config = dict(
    arch='transformer',
    model='CTC audio transcriber',
    dataset='read English sentences (LibriTTS-R)',
    train_examples=15625,
    gain_aug_db=10,
    noise_aug=0.002,
    n_mels=64,
    hop_length=160,
    input='log_mel',
    spec_augment=True,
    win_length=512,
    tokenizer='char',
    vocab_size=32,
    norm='rmsnorm',
    norm_position='pre',
    activation='gelu',
    head_dim=48,
    fused_qkv=True,
    bias='all',
    qk_norm=False,
    layer_scale_init=0.01,
    parallel_block=False,
    moe='top_k',
    num_experts=4,
    moe_every=1,
    expert_mlp_ratio=1,
    experts_per_token=1,
    shared_expert=False,
    subsampling=2,
    layers=10,
    width=384,
    positions='conv',
    residual_init='none',
    optimizer='normuon',
    muon_scale='match_rms_adamw',
    lr=0.0045,
    momentum=0.9,
    nesterov=True,
    orthogonalizer='newton_schulz_5',
    adamw_lr_other_params=0.00077,
    grad_clip=5.0,
    steps=6700,
    batch_size=64,
    epochs=27.4,
    lr_schedule='cosine',
    final_lr_fraction=0,
    warmup_steps=670,
    weight_decay=0.07,
    adamw_weight_decay_other_params=0.05,
)
Rows from block 6 of a small CTC audio transcriber, named by matrix and row number. Rows with one number within an expert belong to one neuron, the router's apart. Each number is 128 + 32 x the weight over its row's rms, rounded and kept within 0 to 255. All counts start at 0. After the name is the row's rms in percent of the matrix's.
Before each expert's rows are labels from the 100 clips, of 14976, where the router gives the expert most weight on average: "loudest band" is the band of the loudest frequency at the time of the peak. Only what is clearly more common there than usual is listed. The data: read English sentences (LibriTTS-R).
# router: router (model.blocks.6.mlp.router.weight, 4x384, trained with AdamW), inputs 0-127
# up: expert up (model.blocks.6.mlp.up, 4x384x384), inputs 0-127
# down: expert down (model.blocks.6.mlp.down, 4x384x384, transposed), outputs 0-127

# expert 2
loudest band: 500 to 1000 Hz
router.2 097 [162 117 129 144 108 138 145 128 159 111  76 188 125 191 156 115  79 118 142 193 194  38 103 120 104 148 140 116 155 107 131  90 157  98 144 118 174 121  70 137  74 145 176 145 158 139  92 186 158 126 112 119 101 157 120  92 153 140 137 119 151 162 150 151 184 129 134  89  92  92 145 167 134  97 112 173 135 154  56 167  82 154 201 153 126  92  82 155 136  63  94  96 129 136 143 113 132 123  92 139 141 160 162 130 141 146 146 103 138 161 168 123  80 163 174 109 107 137 148 113  95 127 139  87 123 149 110 191]
up.0 106 [117 140 124  93 162 101 110 106 173  62  78  99 205 153 111 147  71 150 127 155 169  36 119  63 156  92 132 168 165 114 117 170 161 158 127  89  78  77 140 100 161 112 149 134 107 105 118 133 135 140 151 129 110 199 164 166 106 121 157 143 175  89  98 190 155 142 170  97 120 138  93 178  93 142 101  92 130 122 122  99 100 144 138 126 201 163 103 184  90 109 135 106 121 151 205 159 229 154 121 130 168  85 135 201 105 113 113 113 140 173 127  55 169 113 123 184 153 135  59 138 140 119 123 155 106 138 151 107]
down.0 103 [181 199 179 130 106  96 149 126 130  70 153 117 128  77  54  84 202 174  83  94  79 133  88 163 128 169 148 124 124 127 114 112 143 103 166 130 221 142 122 101 130 176 166 155 171 115 118 120 120 159  93  78 118  92  59 123 158  69 165 103 114  82 144 138 149 119 119 132 142 128 131  91 130  93 141 148 126 165 137 126  78 134 163 113 110 149 137  25 132  64 103  80 151 134  91 120 112 104 114 113 134 110 151 101 135 142 152 124 102 131  72 196 207 104 155 146 157 173 157  87 134  94 106  96 174 116  84 104]
up.1 095 [154 154 142 145 116 161 131  79 104 145 137 119 188  88  82 120  64 161 125 166 142  59 119 102 182 130 105 143 175 135 130 146 171 125 116 144 136 100 165  98  94 155 140 126 206  71 142 139  91 106 106 103 160 124 195 120 127 144 105 130 139 116 129 159 148  72 100 107 150 159 148 125 128 139 101 124 118 124 122 114 151 161 125  79 166 156 137  88 162  92  76  47 143 115 183 136 158 176 154 132 123 142 131 105 119 145 144 117  95 150 139  93 115 125 128 124  86 158 129 101 117 125 129 100 109 131 134 142]
down.1 101 [ 50  92  92 162 153 178 112 150 142 137 126 148 148 159 194 164 188 104 111 131 134 139 103  99 125 165 105 139 152 148 124 124 112 171 119 211 165 159 103 193 202 160 138 171 114  97  93  80 101 169 164  96  86 128 132 106 152 152 192 134 146 115  91 167 154 145 130 145 192 101 149  77 130 122 116 173 156  59 147 190 107 133 116 206  58 131  83 135 112  90 140 169 125  37 150 132 108  92 124 104 116 115 197 152  89 133 146 154 158 126 132 147 140 117 137 102 165 178 123 125 130 151 127 178  77 174 149 182]
up.2 096 [ 86 127 111 152 158 159  99 103 136 128 123 107 107 133 120 142  99 139 137 150  58  88 109 138 127 135 128  79 155  62 130 147 136 165 177 102  97 178 117 105 119 123 137 135 117 179 109 106 109 135 142 126 161 157 127 123 146  86 150 126 136 126 100 109 140 183 128  47 150 120 161 211 126 151 123 167 142 200 151 153  69 141 132 134  86 177 122 148 141 105 132 138 160 151 199  99 176 147 107 120 118 131  60 156 125  75 155 140 141 162 132 119  92 123 121 138  86 150 135 101 137 139 133  70  71 102 119  98]
down.2 104 [108  66 150 160  79  68 162 183 103 151 206 148 165 138 137 106 157  94 169 148 140 127 125  75 167 152 151 120 199  54 139 147 162  80 136 172 142 122 166 140 176 133 171 175 148  92  75 120 139 133 193 180 153 141 148 128 121 130  73  67 136  94 142 117 148 139 135 155 205 131 119  98 154 147 115 151 204 101 108 132 127 140 132 122 102 128 137 118 119 133 155  46 166 193 108 159 121  85  91 125 132 115 128  78 158 157 101 113 162 168 116 124 118 123 145 183 141  80 157 157  94 114  97  96 127 123 121 137]

# expert 1
loudest band: 250 to 500 Hz
router.1 098 [ 95 110 163 122 152 101 113 171 117 216 111 136 104 112 106 124 180 137 155 166  75 119 202 134  82 177 144  57 109 169 168 208  92 154 118 135 126  64 109 131 155 128 115 141 118 113 132 120 132 110 130 157 126  99 141  91 170 120 121  99 123 119 156 144 134 141 134 202  95 186 105 162 160  91 178 101  99 154 157 170 208 112 141 197 162 123 148 137 129 148 183  99 106  83  73  93 123  61  86 113 120 123 127 120 125 126 105 164 125 154 171 147 139 146 115 105 161 152 125 127 115 132 166 123 134 148 169 154]
up.0 108 [190 103 156 123 153 106 122 128  51 116 157 151 137  97 107 107 120 111 123 133 102 142 146 119 106 142 108 114 153 124 130 169 111 115  71 107 143 155 107 169 102 173 156 152  79 124 121 110  98 122 158 184 175 145 172  87 139 178 105 106  91 137 151 145 118 124  53 108 115 158 137  91 170  98 186 102 131  95 114 124 164 126 191 139 167  89 121 175 106 152 156 109 122 155  82 123 124 141  89 153  95 132 146  84 111  81 190  94 104 114 132 161  58  97  71 127 134 139 126 150  90 145 165 139 142 106 148 174]
down.0 102 [114  91 125  85 171 155 127  86 112 182 115  79 221  51  95 156 101 137 135 166 187  83 120 169 103 153 158 157 146 167 101 151  83 179 116 124 132 112 166 101 139 154 118 106 112 113 167  97 167 188  60  90 139  74  82 142 156 121 110 168 130 122 155  52 179 155 122 125 114 159 144 135  86 163 133 175 115 178 132 165  71 136 141 103 159 156 178 138 163 104 127 117  94 115 151  99 150 132 121 179 111 121 100 149 145 106  29 230 117 133 118 100 145 122 108 135 110  80 184 147 124 110 132 138 135 195 123  80]
up.1 089 [151 153 122 101 120 147 110 138  99  57  85 155  62 147 136 131 101  60 101 119 149 166 123 189  78 128  97 147 110 144  72 117 145 137 152 156 109 177 183  89  94 116 116 158 150 123 153 187 111 120 166  77 170 126 106 156  78 105  80 143  46 142 168 122 169 121 152 109 120 163 118 118  81 158 144  74 179 111 155  99 178 107 116 131 131 119 106 190 141 191  70 168 165 123  71 142 132 109 187 134 100 155 166 101 115 131 102  99 113 117  93  55 128  93 125 112 127 159 133 107 118 112 128 182 126 113 157 102]
down.1 089 [111  90 166 186 157  83  95 145 142 184 115 107 140 113 143  92 131 166 161 169 134 159  92 153 194  60 125  73  99 172  90 119  98  85 106 130  61  63  85  91 115 173 152 120 132 192 107 121 141  46 186 186  82 155 173  98 132 102  76 119 131 130 170 129 144 110 127 130 151 132 141  86 126  97 127 126  63 132  92  93  60 127 119 185 138 162 132 157 141  88 133 106  83 203 146 151 123 152 115 112 173 145 103 121 124 166 161  86 121 110 188 135  96  93 107 167 108 125 177 135  94 137 110 130  96 220 122 135]
up.2 097 [106 117 158 153 125 100  89 182 103  84 205 136 145 186 135 151 155 149 138  82 186 115 133 146  88  85 107 139 112 157  96 102  71 161 132 114  96 156 127 120 151 119 103  82 122 159 168 112  82 116 166 153 141 159 135 143 135 173 202 118 118 126  91 136 158  95 141 139 140 127  87 123 186 105 116  97  60 132 124 132 121 155 194 115 126 176 134  93  92 167 185 180 161 137 112 152  65 172 175 122 165  79 184 121 121 161 117 127  83 128 130 121 116 155  96 152 101 114 167 128 122 135 124  50 163 181 118 114]
down.2 106 [ 99 167 126  90 109 119 112 147 168 167  77 149 137 163  88  86 132 106 114 130 113 108 116  84 121 114 137 130 151 147 163 117 115 141 139 176 112 106 200 164 123  82 163 191 138 176 194 100 114 160 100 154 151 100 140 108 202 166  96  92 160 173 152 149 107  35 127 135 179 163 141 130 141 161  76 165 105 146 119 137 110 117  95 136 156  84 105  19 159 151 110 173  92 122 133 182 164 107  71 195 143 126 166 144  82 114 121 129 117 147 132 144  96 148 185 109 148 157 110  80 116 131  98 125 152 176 173 171]

# expert 0
loudest band: 4000 to 8000 Hz; 2000 to 4000 Hz
router.0 103 [140 145  99 154 109 141 173 113 160 173 161 119 123 109 136 163 125 100 106 152 132 145 153 130 124 131 111 150  75 117 125 105 146 108 217 114  78 174  97 123 162 143 115 106 111 128  75 127 139  87 153 151 140 178 109 130 127  80  83  88 192 143 139 137 100 162 156 122 166 141 176 147  93 215 144 179 165 149 189 108  86 183  56 160 114 163 166 133 117 130 120  40 127 192 127  93 148 172 210 150  84 114 173  73 194 118  90 109 166  72  54 168 137  97 132 127 150  99 165 122 171 135 177 197  92 158 122 116]
up.0 093 [122  52 105 133 132 121 114 157 144  98 122  80 152 116 173 159 136 104 162 146 101 128 122  90 153  77 117 118 142  81 180  76  98 193 181 146 130 173 123 158  94 181 120 157 153 123 153 110 156  90 158 141 163  86 128 133 112 158 172  95 146 109 163 121 113 113 129 113 155 100 157 117 114  79 141 149 155 152 150 115 163 105 141 153 148  85 140 144 126 143  88 176 123  52 149 180 190 137  88 184 170 121  76 200 116 160 102 141 157 101 157  80  97 143  78 122 144 117 132  96 105 134 127 158  73 124 101 145]
down.0 098 [152 110  98 148 129 132 104 167 145 193  85 132  70 110 146 134 118 178 137 133 118 201 202 152 126 150 127 131 154 167 148 130 125 144 100 112 189 130 192  62 125 104 151 105 154 144 130 101  17 109 140 105 141 136 111 148 153 174 165 157 133 112 128 105 143 128 104 141 160 155  82 109 105 139 168 120 121 116 129  84 110 116 150 127 126 140 183  79 147 131 205 140 128 112 132 177  81 138 112 133 154 136  56 150  74 227 155 165 191 121 137  98 155 104  78 127 136 101 125 152  82 137 122  87 145 108 126 159]
up.1 098 [ 95 161 127 145 135 106 123 104  51 100 102 112 139 100  85  99 143 107 120 149 121 161 109 142  94  75 150 107  73 190 188 135  90 115 100 168 100 109  91 189 169 110 133 130 137 145 127 158 168 155 221 124  86 159 114  74 109 184 157  91 155 152  84  92  88 166 146 153 130 178 117 179 132 160 168 109 160 126  80  90 130  85 100 143 118 113  91 110 140 126  80 139 137 103 172 139 111 195 228 118 139 127 155 134 146 115 140  75 117 197 159 115 117 104  71  94  77  94 139  96 143 101 135 132  92 120 105  88]
down.1 097 [123 106 154 136 169  63 166 120 144 119 116  95 164 141 106 168 158  67 102 151 132  98 186 134  71 152 121 128 123  91  85 119 133 152 144 178 184 156 102 113  80 137  72 126 173  61 113 114 108 164 140 138 164  22 171  92 133 143 118 169  92 119 194 163 164 118 137 108 138  95 112 126 109  85  88  80 100 127  95 156  84 100 149  92 139  94 136 170 203 107  84 124 145 153 119 129  85 166 131  85  93 119  83 150 147 135  95 175 119 122 108 138 141 154  58 159 104  93 105 157 145  94 182  48 106 144  99  92]
up.2 098 [109 112 182 110 141  95 105  56 136 161 144 153 129 135 170 139 164 120 199 135 144 147 121  98  77  61 145  96 117 135  93 168  57 112 120  92 134 177  90 186 100  84 138 153 170 118 175 105 173 170 113  97 174 150  80 129  82 144  86 106 205 139  54  96 138 165 176  97 117 140  96 133 112 124 130  98 137 103 113  80 127  94 155 178 160 120  97 124 141 141 165 133 159 121  99 139 138  90 119 118 108  84 126 116 148 171 151 128 163 102 118 112 119 105 119  96 157 193 102  98 160 145 101 200  96 120 143 114]
down.2 099 [109 166 155 132  50  60 139 105 191 110 125 127 122 121 108  88 192  99 165  91 105  93 129 111 110 219 159 148 115 115 130 117 158 141 138 104 138 111 153  99 119 109 112 128  94 133 142 167  94 105 166  98 115 164 123 144 121 163  99  69  87 108 102 134  96  98  82 126  70 173 162 116 168 100 118 127 169 124  98  96 134  79 145 152 169 120 152 134 117 177 166 107 144  96 136 124  75 109 129 117  59 137 155 157  96 119 183 136 164 161 159 126 132 114 136 147  93 101  58 136 150 138  88  97 109 112 177 141]