{"dataset": "read English sentences (LibriTTS-R)", "gain_aug_db": 10, "activation": "gelu", "fused_qkv": true, "bias": "all", "moe": "top_k", "momentum": 0.9, "grad_clip": 5.0, "steps": 6700, "epochs": 27.4, "warmup_steps": 670}
Rows from block 3 of a small CTC audio transcriber, named by matrix and row number. Rows with one number within an expert belong to one neuron, the router's apart. Each number is 128 + 24 x the weight over its row's rms, rounded and kept within 0 to 255. All counts start at 0. Numbers have three digits each.
Before each expert's rows are labels from the 100 clips, of 14976, where the router gives the expert most weight on average: "loudest band" is the band of the loudest frequency at the time of the peak. Only what is clearly more common there than usual is listed. The data: read English sentences (LibriTTS-R).
# router: router (model.blocks.3.mlp.router.weight, 4x384, trained with AdamW), inputs 256-383
# up: expert up (model.blocks.3.mlp.up, 4x384x384), inputs 256-383
# down: expert down (model.blocks.3.mlp.down, 4x384x384, transposed), outputs 256-383

# expert 2
loudest band: 500 to 1000 Hz
router.2:101159107151135111115089123144128139159110175129094169126123131078138168131128128150129131138155083157146122119153181114160176155132121151099097133143136148095134153139098130140097129139133130133104147100125143143131155145118140110134136116107170132122124113141130170149136174152107101132156121128112121136134141162123148141086121128133178144103140097103105110123083193148096101148124
up.24:107122138169127166146151145114117141116161139134107130160086117152124124159105154175116167160121137101147122171177150127118111113133110173127139148124148119122153097122161131142164123105143173134157183130073125146121156156122159107150149114139137112167137098111143128118098157143147142136152127108145107152116079151106089142104111120174156133130146094096137114065160131171106153161092
down.24:131121100157103142126127095163138117147132151145090122113134129141078136126145130181110152114091138155134150121134136082142139126126187140112141159104141160089130133106105144113128120117155127119108127126101093154116142138135156166161075117120150114115125128152106163136127126123107097101131170138122094125124178079181122094136140074148128162113101137104118160120155106105159164116102
up.25:127092119121089139126144164122146130110151200134127137112113164109123153130212124124149143138116103113109144120092134167100145144175186136139145110111136142109159147112172122118175140093148169161138161120154137175174143120114117123167102173151127167153128179126131108185100129092149141114114092106171146165118089101101088102162165114123137152138143109056168170088126130110125131139091
down.25:071137121135167171085148097097136128109114134111148125129124101122131079124122162125108105083134127109121101119120139147129142116098109110143160121143109089128121122086125149135125147134122082124144135098096141100132153184136164134145127132128085096079132125135107131100126126120115153141128176124098117099175090155132105169105114137106087119152100131120111112157154133127128094089164
up.26:141112107089177120159141112101101115164159097178102110155100099124120141099141135091112138129109126141160157115126149116111117166133104060084155117136144123145149136131152100135111129123120099114114158131123166115066126114111143153138084100142110094137120120123150146152114152138108086124144113125166161146133135133149118113106148164102153092127146168112080090128091130111112105079114
down.26:110136167147121121113148147155114183132119107106101131119136084104145129137144112136085133105128147124101122067118121142159081139125142166138112131143123127109124147130099120123134130169140155102117123096194122078159125152105108155143153141121118130104083154185131157158132161131141109151148159123129124082101117118145105173100089124125112210114121140119118120140142119106127110181104
up.27:149119133158101089102117141158127085137187158133139129106130119141161173149122101120143120152122118186133110166095144158095123156095118121163145101139126159147112136096136135124128154159120100133172155151116127155092119153131126065154113114157087087133128144145166097168126108096106115117122109118126136075144088118130107103155100094161118099132126139146128100091147098159149128128101
down.27:101143159099098137100148110141138140138116129102127098114088126103160088143162123138126164096103162170131111123116145116125095088107119141118137155155123154120116097086119110150118087142152116099083076110125108113135131127101131133186121150140111110090149147168091138168113116138127138122110132129141143129103093124152125113084144134123161118130138110126108165152082113134122128130137
up.28:143101112135156133073177160101101121149098138168089132123136107070158110152122131126116116095158108099116132139134122126141097140138148097128137182110127107142100138098174099149132149151099145150145148144118159121115117143079132124090087088141145112107115165165146154127139132151133132117089117122120144153127170116132100156105147094096103125146113113116136098106150115154138129147138
down.28:107148113144120132195148117136124069143167123128167112133153116130163128099123117133115137146140142152142134121105123146137131098131127195116131110116125138156134141114126123098147108086167120138122148121119108121139149178133127135181112130140120160152132104149123110142148113129163145090147167092125147132113132141156150123118096097177174167128094082157154126145089128141092111122125
up.29:121094152136170133132130128145172143054086157117123156121128139162138127117130146129101087129101112162086162178136106150117094119168143117117138136121160141123115143148152150126088137103121069103157133131123082122126092123122112133165156160103126097129139096114128159131131152139117102128140129126073093084141095089165127141132116168165170132124141129119119097137121134107104133110122
down.29:114135101108152113143116140121121141119109081119135143163129117116105123087152119131117109153156132143170113111155142091108106104147148150155160106083117171127158137104145139101107124137198131084149145172147131124153158158131167121072114121139146077105099135131129103105122101181115125177137145140163165109138135077094143163113180150114141109116174150145114115141113124121126120126129
up.30:129125172137127111124150112169113119139159157159063158152098123153141098175099116128122160154108146122159164115167148123094155125134095110134066148111104099128157132111141154112148130164131115116139076114150094084138157065133137173141148159126075096123106136160149169113106151092125125092170129149085095121114138118162109111121146075120110132106164115124103134115124111174103100134102
down.30:128099102127135153148149189124170121133126157110131131124143164121101145115115131171116072135162141163108108164152117112081097163152151154165094117136151118168080136138149099172152113130160132147105143121076096099105119111162102092169165124113133097093124148154111126122149187158130125131121140140181104136124128122122150135124120150115124130087125092097174129152110123144142113127111

# expert 3
loudest band: 4000 to 8000 Hz
router.3:098097082131098107175079133111114141122109134151152118118152158149115106129160115125115107100100126121157121140131076126107121073128129129150131135137113135104093109124107158123123140156143120143107194114148169136085139114141086069145129159135093090168089110135128124138099126092126147113128124115132115139110133118107115098168135081169139123133114117167102139133107148128117145128124
up.24:114113145108127153122173133106093145105135097101102176113126148137116126135142111095092138137141167142128165172103168124096156153126105123137074133113121109130173154114093126151094113108083117116150161116117119142145194116162158159132154114129133108103148112126142099148094159110136165169143175098142090144130157117106125124113112155075126114119132116140144132094085090151146148088077
down.24:143079145130125118101162137154153113144155142124125134076128130131144155147122122163115153132104060114114126108135120139085141160117156112080160142125165122121181138144176132111148183084121156126168113135123132152128111117142148116119122104172116104119088125112093157148163119113082115147163119134156161128064125118108096133103129119114105152117116110128131095108148138132109160143121
up.25:122127123130129123159112128120151108093128163104136087112152120117171129142137162133119130197123150109109122112145099116132165147057162128167129129140131105084144134116164160103061170176153128117107106118184097152080133172124091121125133105141106120104097116133090130126158112156096113103170137116116154129174121197134135130094087139157171141090190123132145118093123113112123104111106
down.25:138130109143123118106126120124130080105086156178115128143141132151130110150125106139141104122112122112097172153116123144172173175127160141108121108129163115123162149111129102111126157169181089123163127162102152143174137173100102170103126102084113091154132148121100113128163133107164123089131123124140086174125110132107114108148140112166096154111164140146142147156094148141160121082156
up.26:107119113149092121118111085173117128129104125083106082122162105117092137097088101081133168093175166156143118126110140131161074123113124140090141138182104163157126141127120117085099108115129099119150137136156136133122095112113092139119154124148124095146130101104111119074144134167143137155125147139152124175150125128128108112113125122110156104115136079125141128154135127122111115084133
down.26:140153160089123111140161155125134131140119124146107119147140118183161136147117143128110118138108125158105132115116124141112129118142135128148124116140090141106131113178160103130141124096107064157180129135143165113131179127154096119113117108128140138101125134139122151045071176124149105136139138101165158110121139094133101168137129143116120133138123127143146110127119127099098161105146
up.27:120109102112125142116119081123177106121177092137099142118115146070137140137066132125087133180094141111135134149165101157135154126152094112169162144109158107127147116125143127137151097133137156132110098104125138084149176181165141148112115139105140108109167099073154093109132109106147186173145096131112119171142151133139106151160118125137121120088125106137148135108173109100104161117131
down.27:132101125156117137129134117166138137134078114122152148146118119152158142146108147109140134119130136142155069114113137123143161100149103161077133158156125154137133116164092109120117186128130102113181098116164115108148151129086135107114087156133167100082140143143095187141118144149126149120122122133118145118160142079134171108146151161116182096126109092118111134059116103117123119108120
up.28:142160164150118137154151134122126118134128126134093127115116078142104129130131145117144126163137113142134106111151114147151126166128110154132139173153139094083149122085133126121123127101098132104089150120110092127088062087135108137132090178137127089124164116160178130135143114169092084148134102165124124118134096148111127102079135133119121110109122102120130140147147139106109104143078
down.28:134157132150138129091120098180173133083141150147134174097092139127117104088112101144108103137114111134112148137095143080107135103138131155174040128132099102110147135120144086149140159158144157124087109097111123171134110153120098096127106125156126136116157115098127117172128101148118144164136125117152130112103149133088145139088136147113083146192135125142144097120093114131136152162104
up.29:141106124108124138096088118103137152150145129135117149147137140178176106142101108128139112091142135174080114176131137115164102116131100098145130145117126124142151130127069143114146150174119122128157147116093110132104144169111162154120101096108065181152096110147132132124131105083138139107117124126138176137158130121150094091104106110102095112129115109128133153144156113147159151082142
down.29:148115139142167108105113087120127140131141126083089154141126136131176102092154121118094130114107150135126143091142105142127128122151110154156109155107140139154114177132179108101154102130150142155100154082119149174090110122182107083124120125161143118143127179145109115109108106165128126135111141083100118124160136172171085145118119138116176166122152138118106127145137139101153106189156
up.30:087159118113120119163175130114148114094134147191131110125152105116152096163102144131122126127141110160119144193085111132129133161154104132140111162192117105110162131082116094102103124118116138166112097129119122059101087120085132145123138098181107144134142142125122129101095145144101124148121118120139083142142158177094093136136163148170153156168129118155137088100139132107109149123135
down.30:087100170192122065168123173190137141142123153155123128120149154113105112118146152134125124125109149085151104082114085095139146112126081135123099123100154135132145151146153168128111119134139074131079142200137126107143130145126134119103131097134118118143089162118124137100171146099173149154143129163089160154156104154139134100144134116124163087113141150122114139133154118102167144155116

# expert 1
loudest band: 4000 to 8000 Hz
router.1:121117114097104147122150123126123129133145137129115146086078157122093087125127143157147142079122097137125151118135060129100123136135117133142158156126131162082113132107125179161149091107133122153164158098137114102134107130126132127149145117158140094102123137085138105141098136103173095111146135096149093143133126102165104121124127118162136130138111127145169123113131047100157173126144
up.24:131113162136119110120124124126132104091101089135101099128121077081131172139079163137163131146108100129129129115171140146141116132105097121137137131095146130135136095098112124139118115135097111152120126120110113142129118098130147052118114139171111137107127077124102142154107124136145128090150143112140147098109161130155159134127142087130150135137108161159145127087130161106116123127138
down.24:124140130166120128120115145119134147145145122097097140096123176155134115075099168117144166143108155136131185095108107084100097142152134138122116100077165051135119166130134149128132160141166142123101099117089141133128087167152160131172099134120136113115126125100125157119147099115134116095087076107076102144138103138149090177109147127103153098168120101122133123167097157146096133146130
up.25:143124115128096147121140109127075174119134151102118146100140136092119104126126163096132162143139098136127107130141113122134110151139136108090113191049114087135109118139120129092123118164127124162144144132132098165140138161156141150113154163152114108142148109110137121143159093099137113086128097130131121115104089129140102140183156156100121084138176112162148148097134061149162101144096
down.25:153122121151111128145150119129136127142159117132115077171100136162153194140162071101112117137118120182127079146129143096124129115100152108142126092125129121113138120113111115071120095079099165169120122108134143174135086138132117129121130154124128130112147166127142085102136141182147160173138160097143110139157119098131156107122122141116090148144154133074128098128126177135125134156117
up.26:136169144124125155092110090164120152132140097164126135150173127153178208138149146108169159112118148124137142093120162087120131140144085113115086106120158107210106145156096070120101158111128129100120095150146095091104143120121150101152109151144112149162109082172132108133156116104116104080165179119122173121096138129126149135094122132156121155126122120130133162156148108151140121121123
down.26:117147115136131151135123152153123171177121148141139123118180089089122120088135139130132101121151126118131069194136151103119114142127153101141138152104141129130125160094172180184150109160144124137088128118113161134119151164143106103150124151140103117115124144121121135117124171131121138134142085107149152151126106164140139138139126141136153084128177109163160129135159125129147115157180
up.27:178113114149115067103102138150126103166111131140131152103170103135076150123142128122124159105102135120151164143109121173159093121148185187127111153153142096116143150136136105122155120140146132129111116122171112144141107114136104106154136093121140098116157146093122151148111144138151112145124175126093111131163116132146143105142114157147102130116108072140141113110093119156133137168121
down.27:131130106155109124091139093080138098118141090077164125125090155095111114160143139132137065152169149120131135152123125124143162093156085136162151124125108179110181183131153152108083094136142134143153151114124153097148192118101137134074100091159112152161120110121094136124101079090130145157111069088169103157108120143131150120168111110128128144061122107143117101123170130130114124108131
up.28:132137146148134091117162131135090145125157096129142109162116118124085136125149119090117131148089136115140154151143130089136146150171106119114156136163090072155132146118113105148095146153163137149135126146118107136120113113120119138117102138125104117111081113092133176106130152123170134101111070119097150158153136152167171154119128104099150088132126143116128107157096133108139120090150
down.28:128127144110140139161145160162114124129142179133144157124140098151113130165105040120135115141151157113120114147135100079131151138133140139129154129087124092175117105140147144137111118101139124112120180141152137163090143097115149140120136143148129108112120114110183155130169123111171127113099093131139109162131134090125133130147149075119165115137110124114116072136110134138131138106124
up.29:144123107138125136140169127159105147132139087152160110156109096104122126132145100098109137134137104127107142164140135129096121087138153123121123118098160169115160108132170130110109126154146126116084096137103104128103126134108091165180107112171103124115120155105125112143086113119157173116073121142120143134094106135176117135110140134129122132153142138097156143112131110171109146141139
down.29:141121159126096184146098118134131173107118151092094133161127171141165131113114146147143116088172157081120125133150121140138091104143169179152104117144085113146075104100147155162137148099110150129109132149172134135154087143148090131077137114143132105160144110136112116103135093107165165143181155160170101100143113123082154102135128139129150143121151154143106209107104118130139122119169
up.30:092136114147179112118102150106127132128122145139125126143147103135119153165146083095068132169163129147143113135155127118109174169128154128108123136143127133116146105145133131134098133150149139097164174125122144149133175117102138100136136137177129105125135121115133165098153144107131100104083161151149116131132112140115167057102123123137100099176159084166114136117135179124106085133082
down.30:162077157154116176138116091138118135137093135127123147149139120097141136125094182147137104127110111136073113153156155110158105133130089116149089112173159129155152120134130114149165129124121150125125147082120094080078088135154129126101133125081073122127071132132147141164172135154138148159149103120158161084159160128137122131136148115151171150107130157128147146117160170150151134159132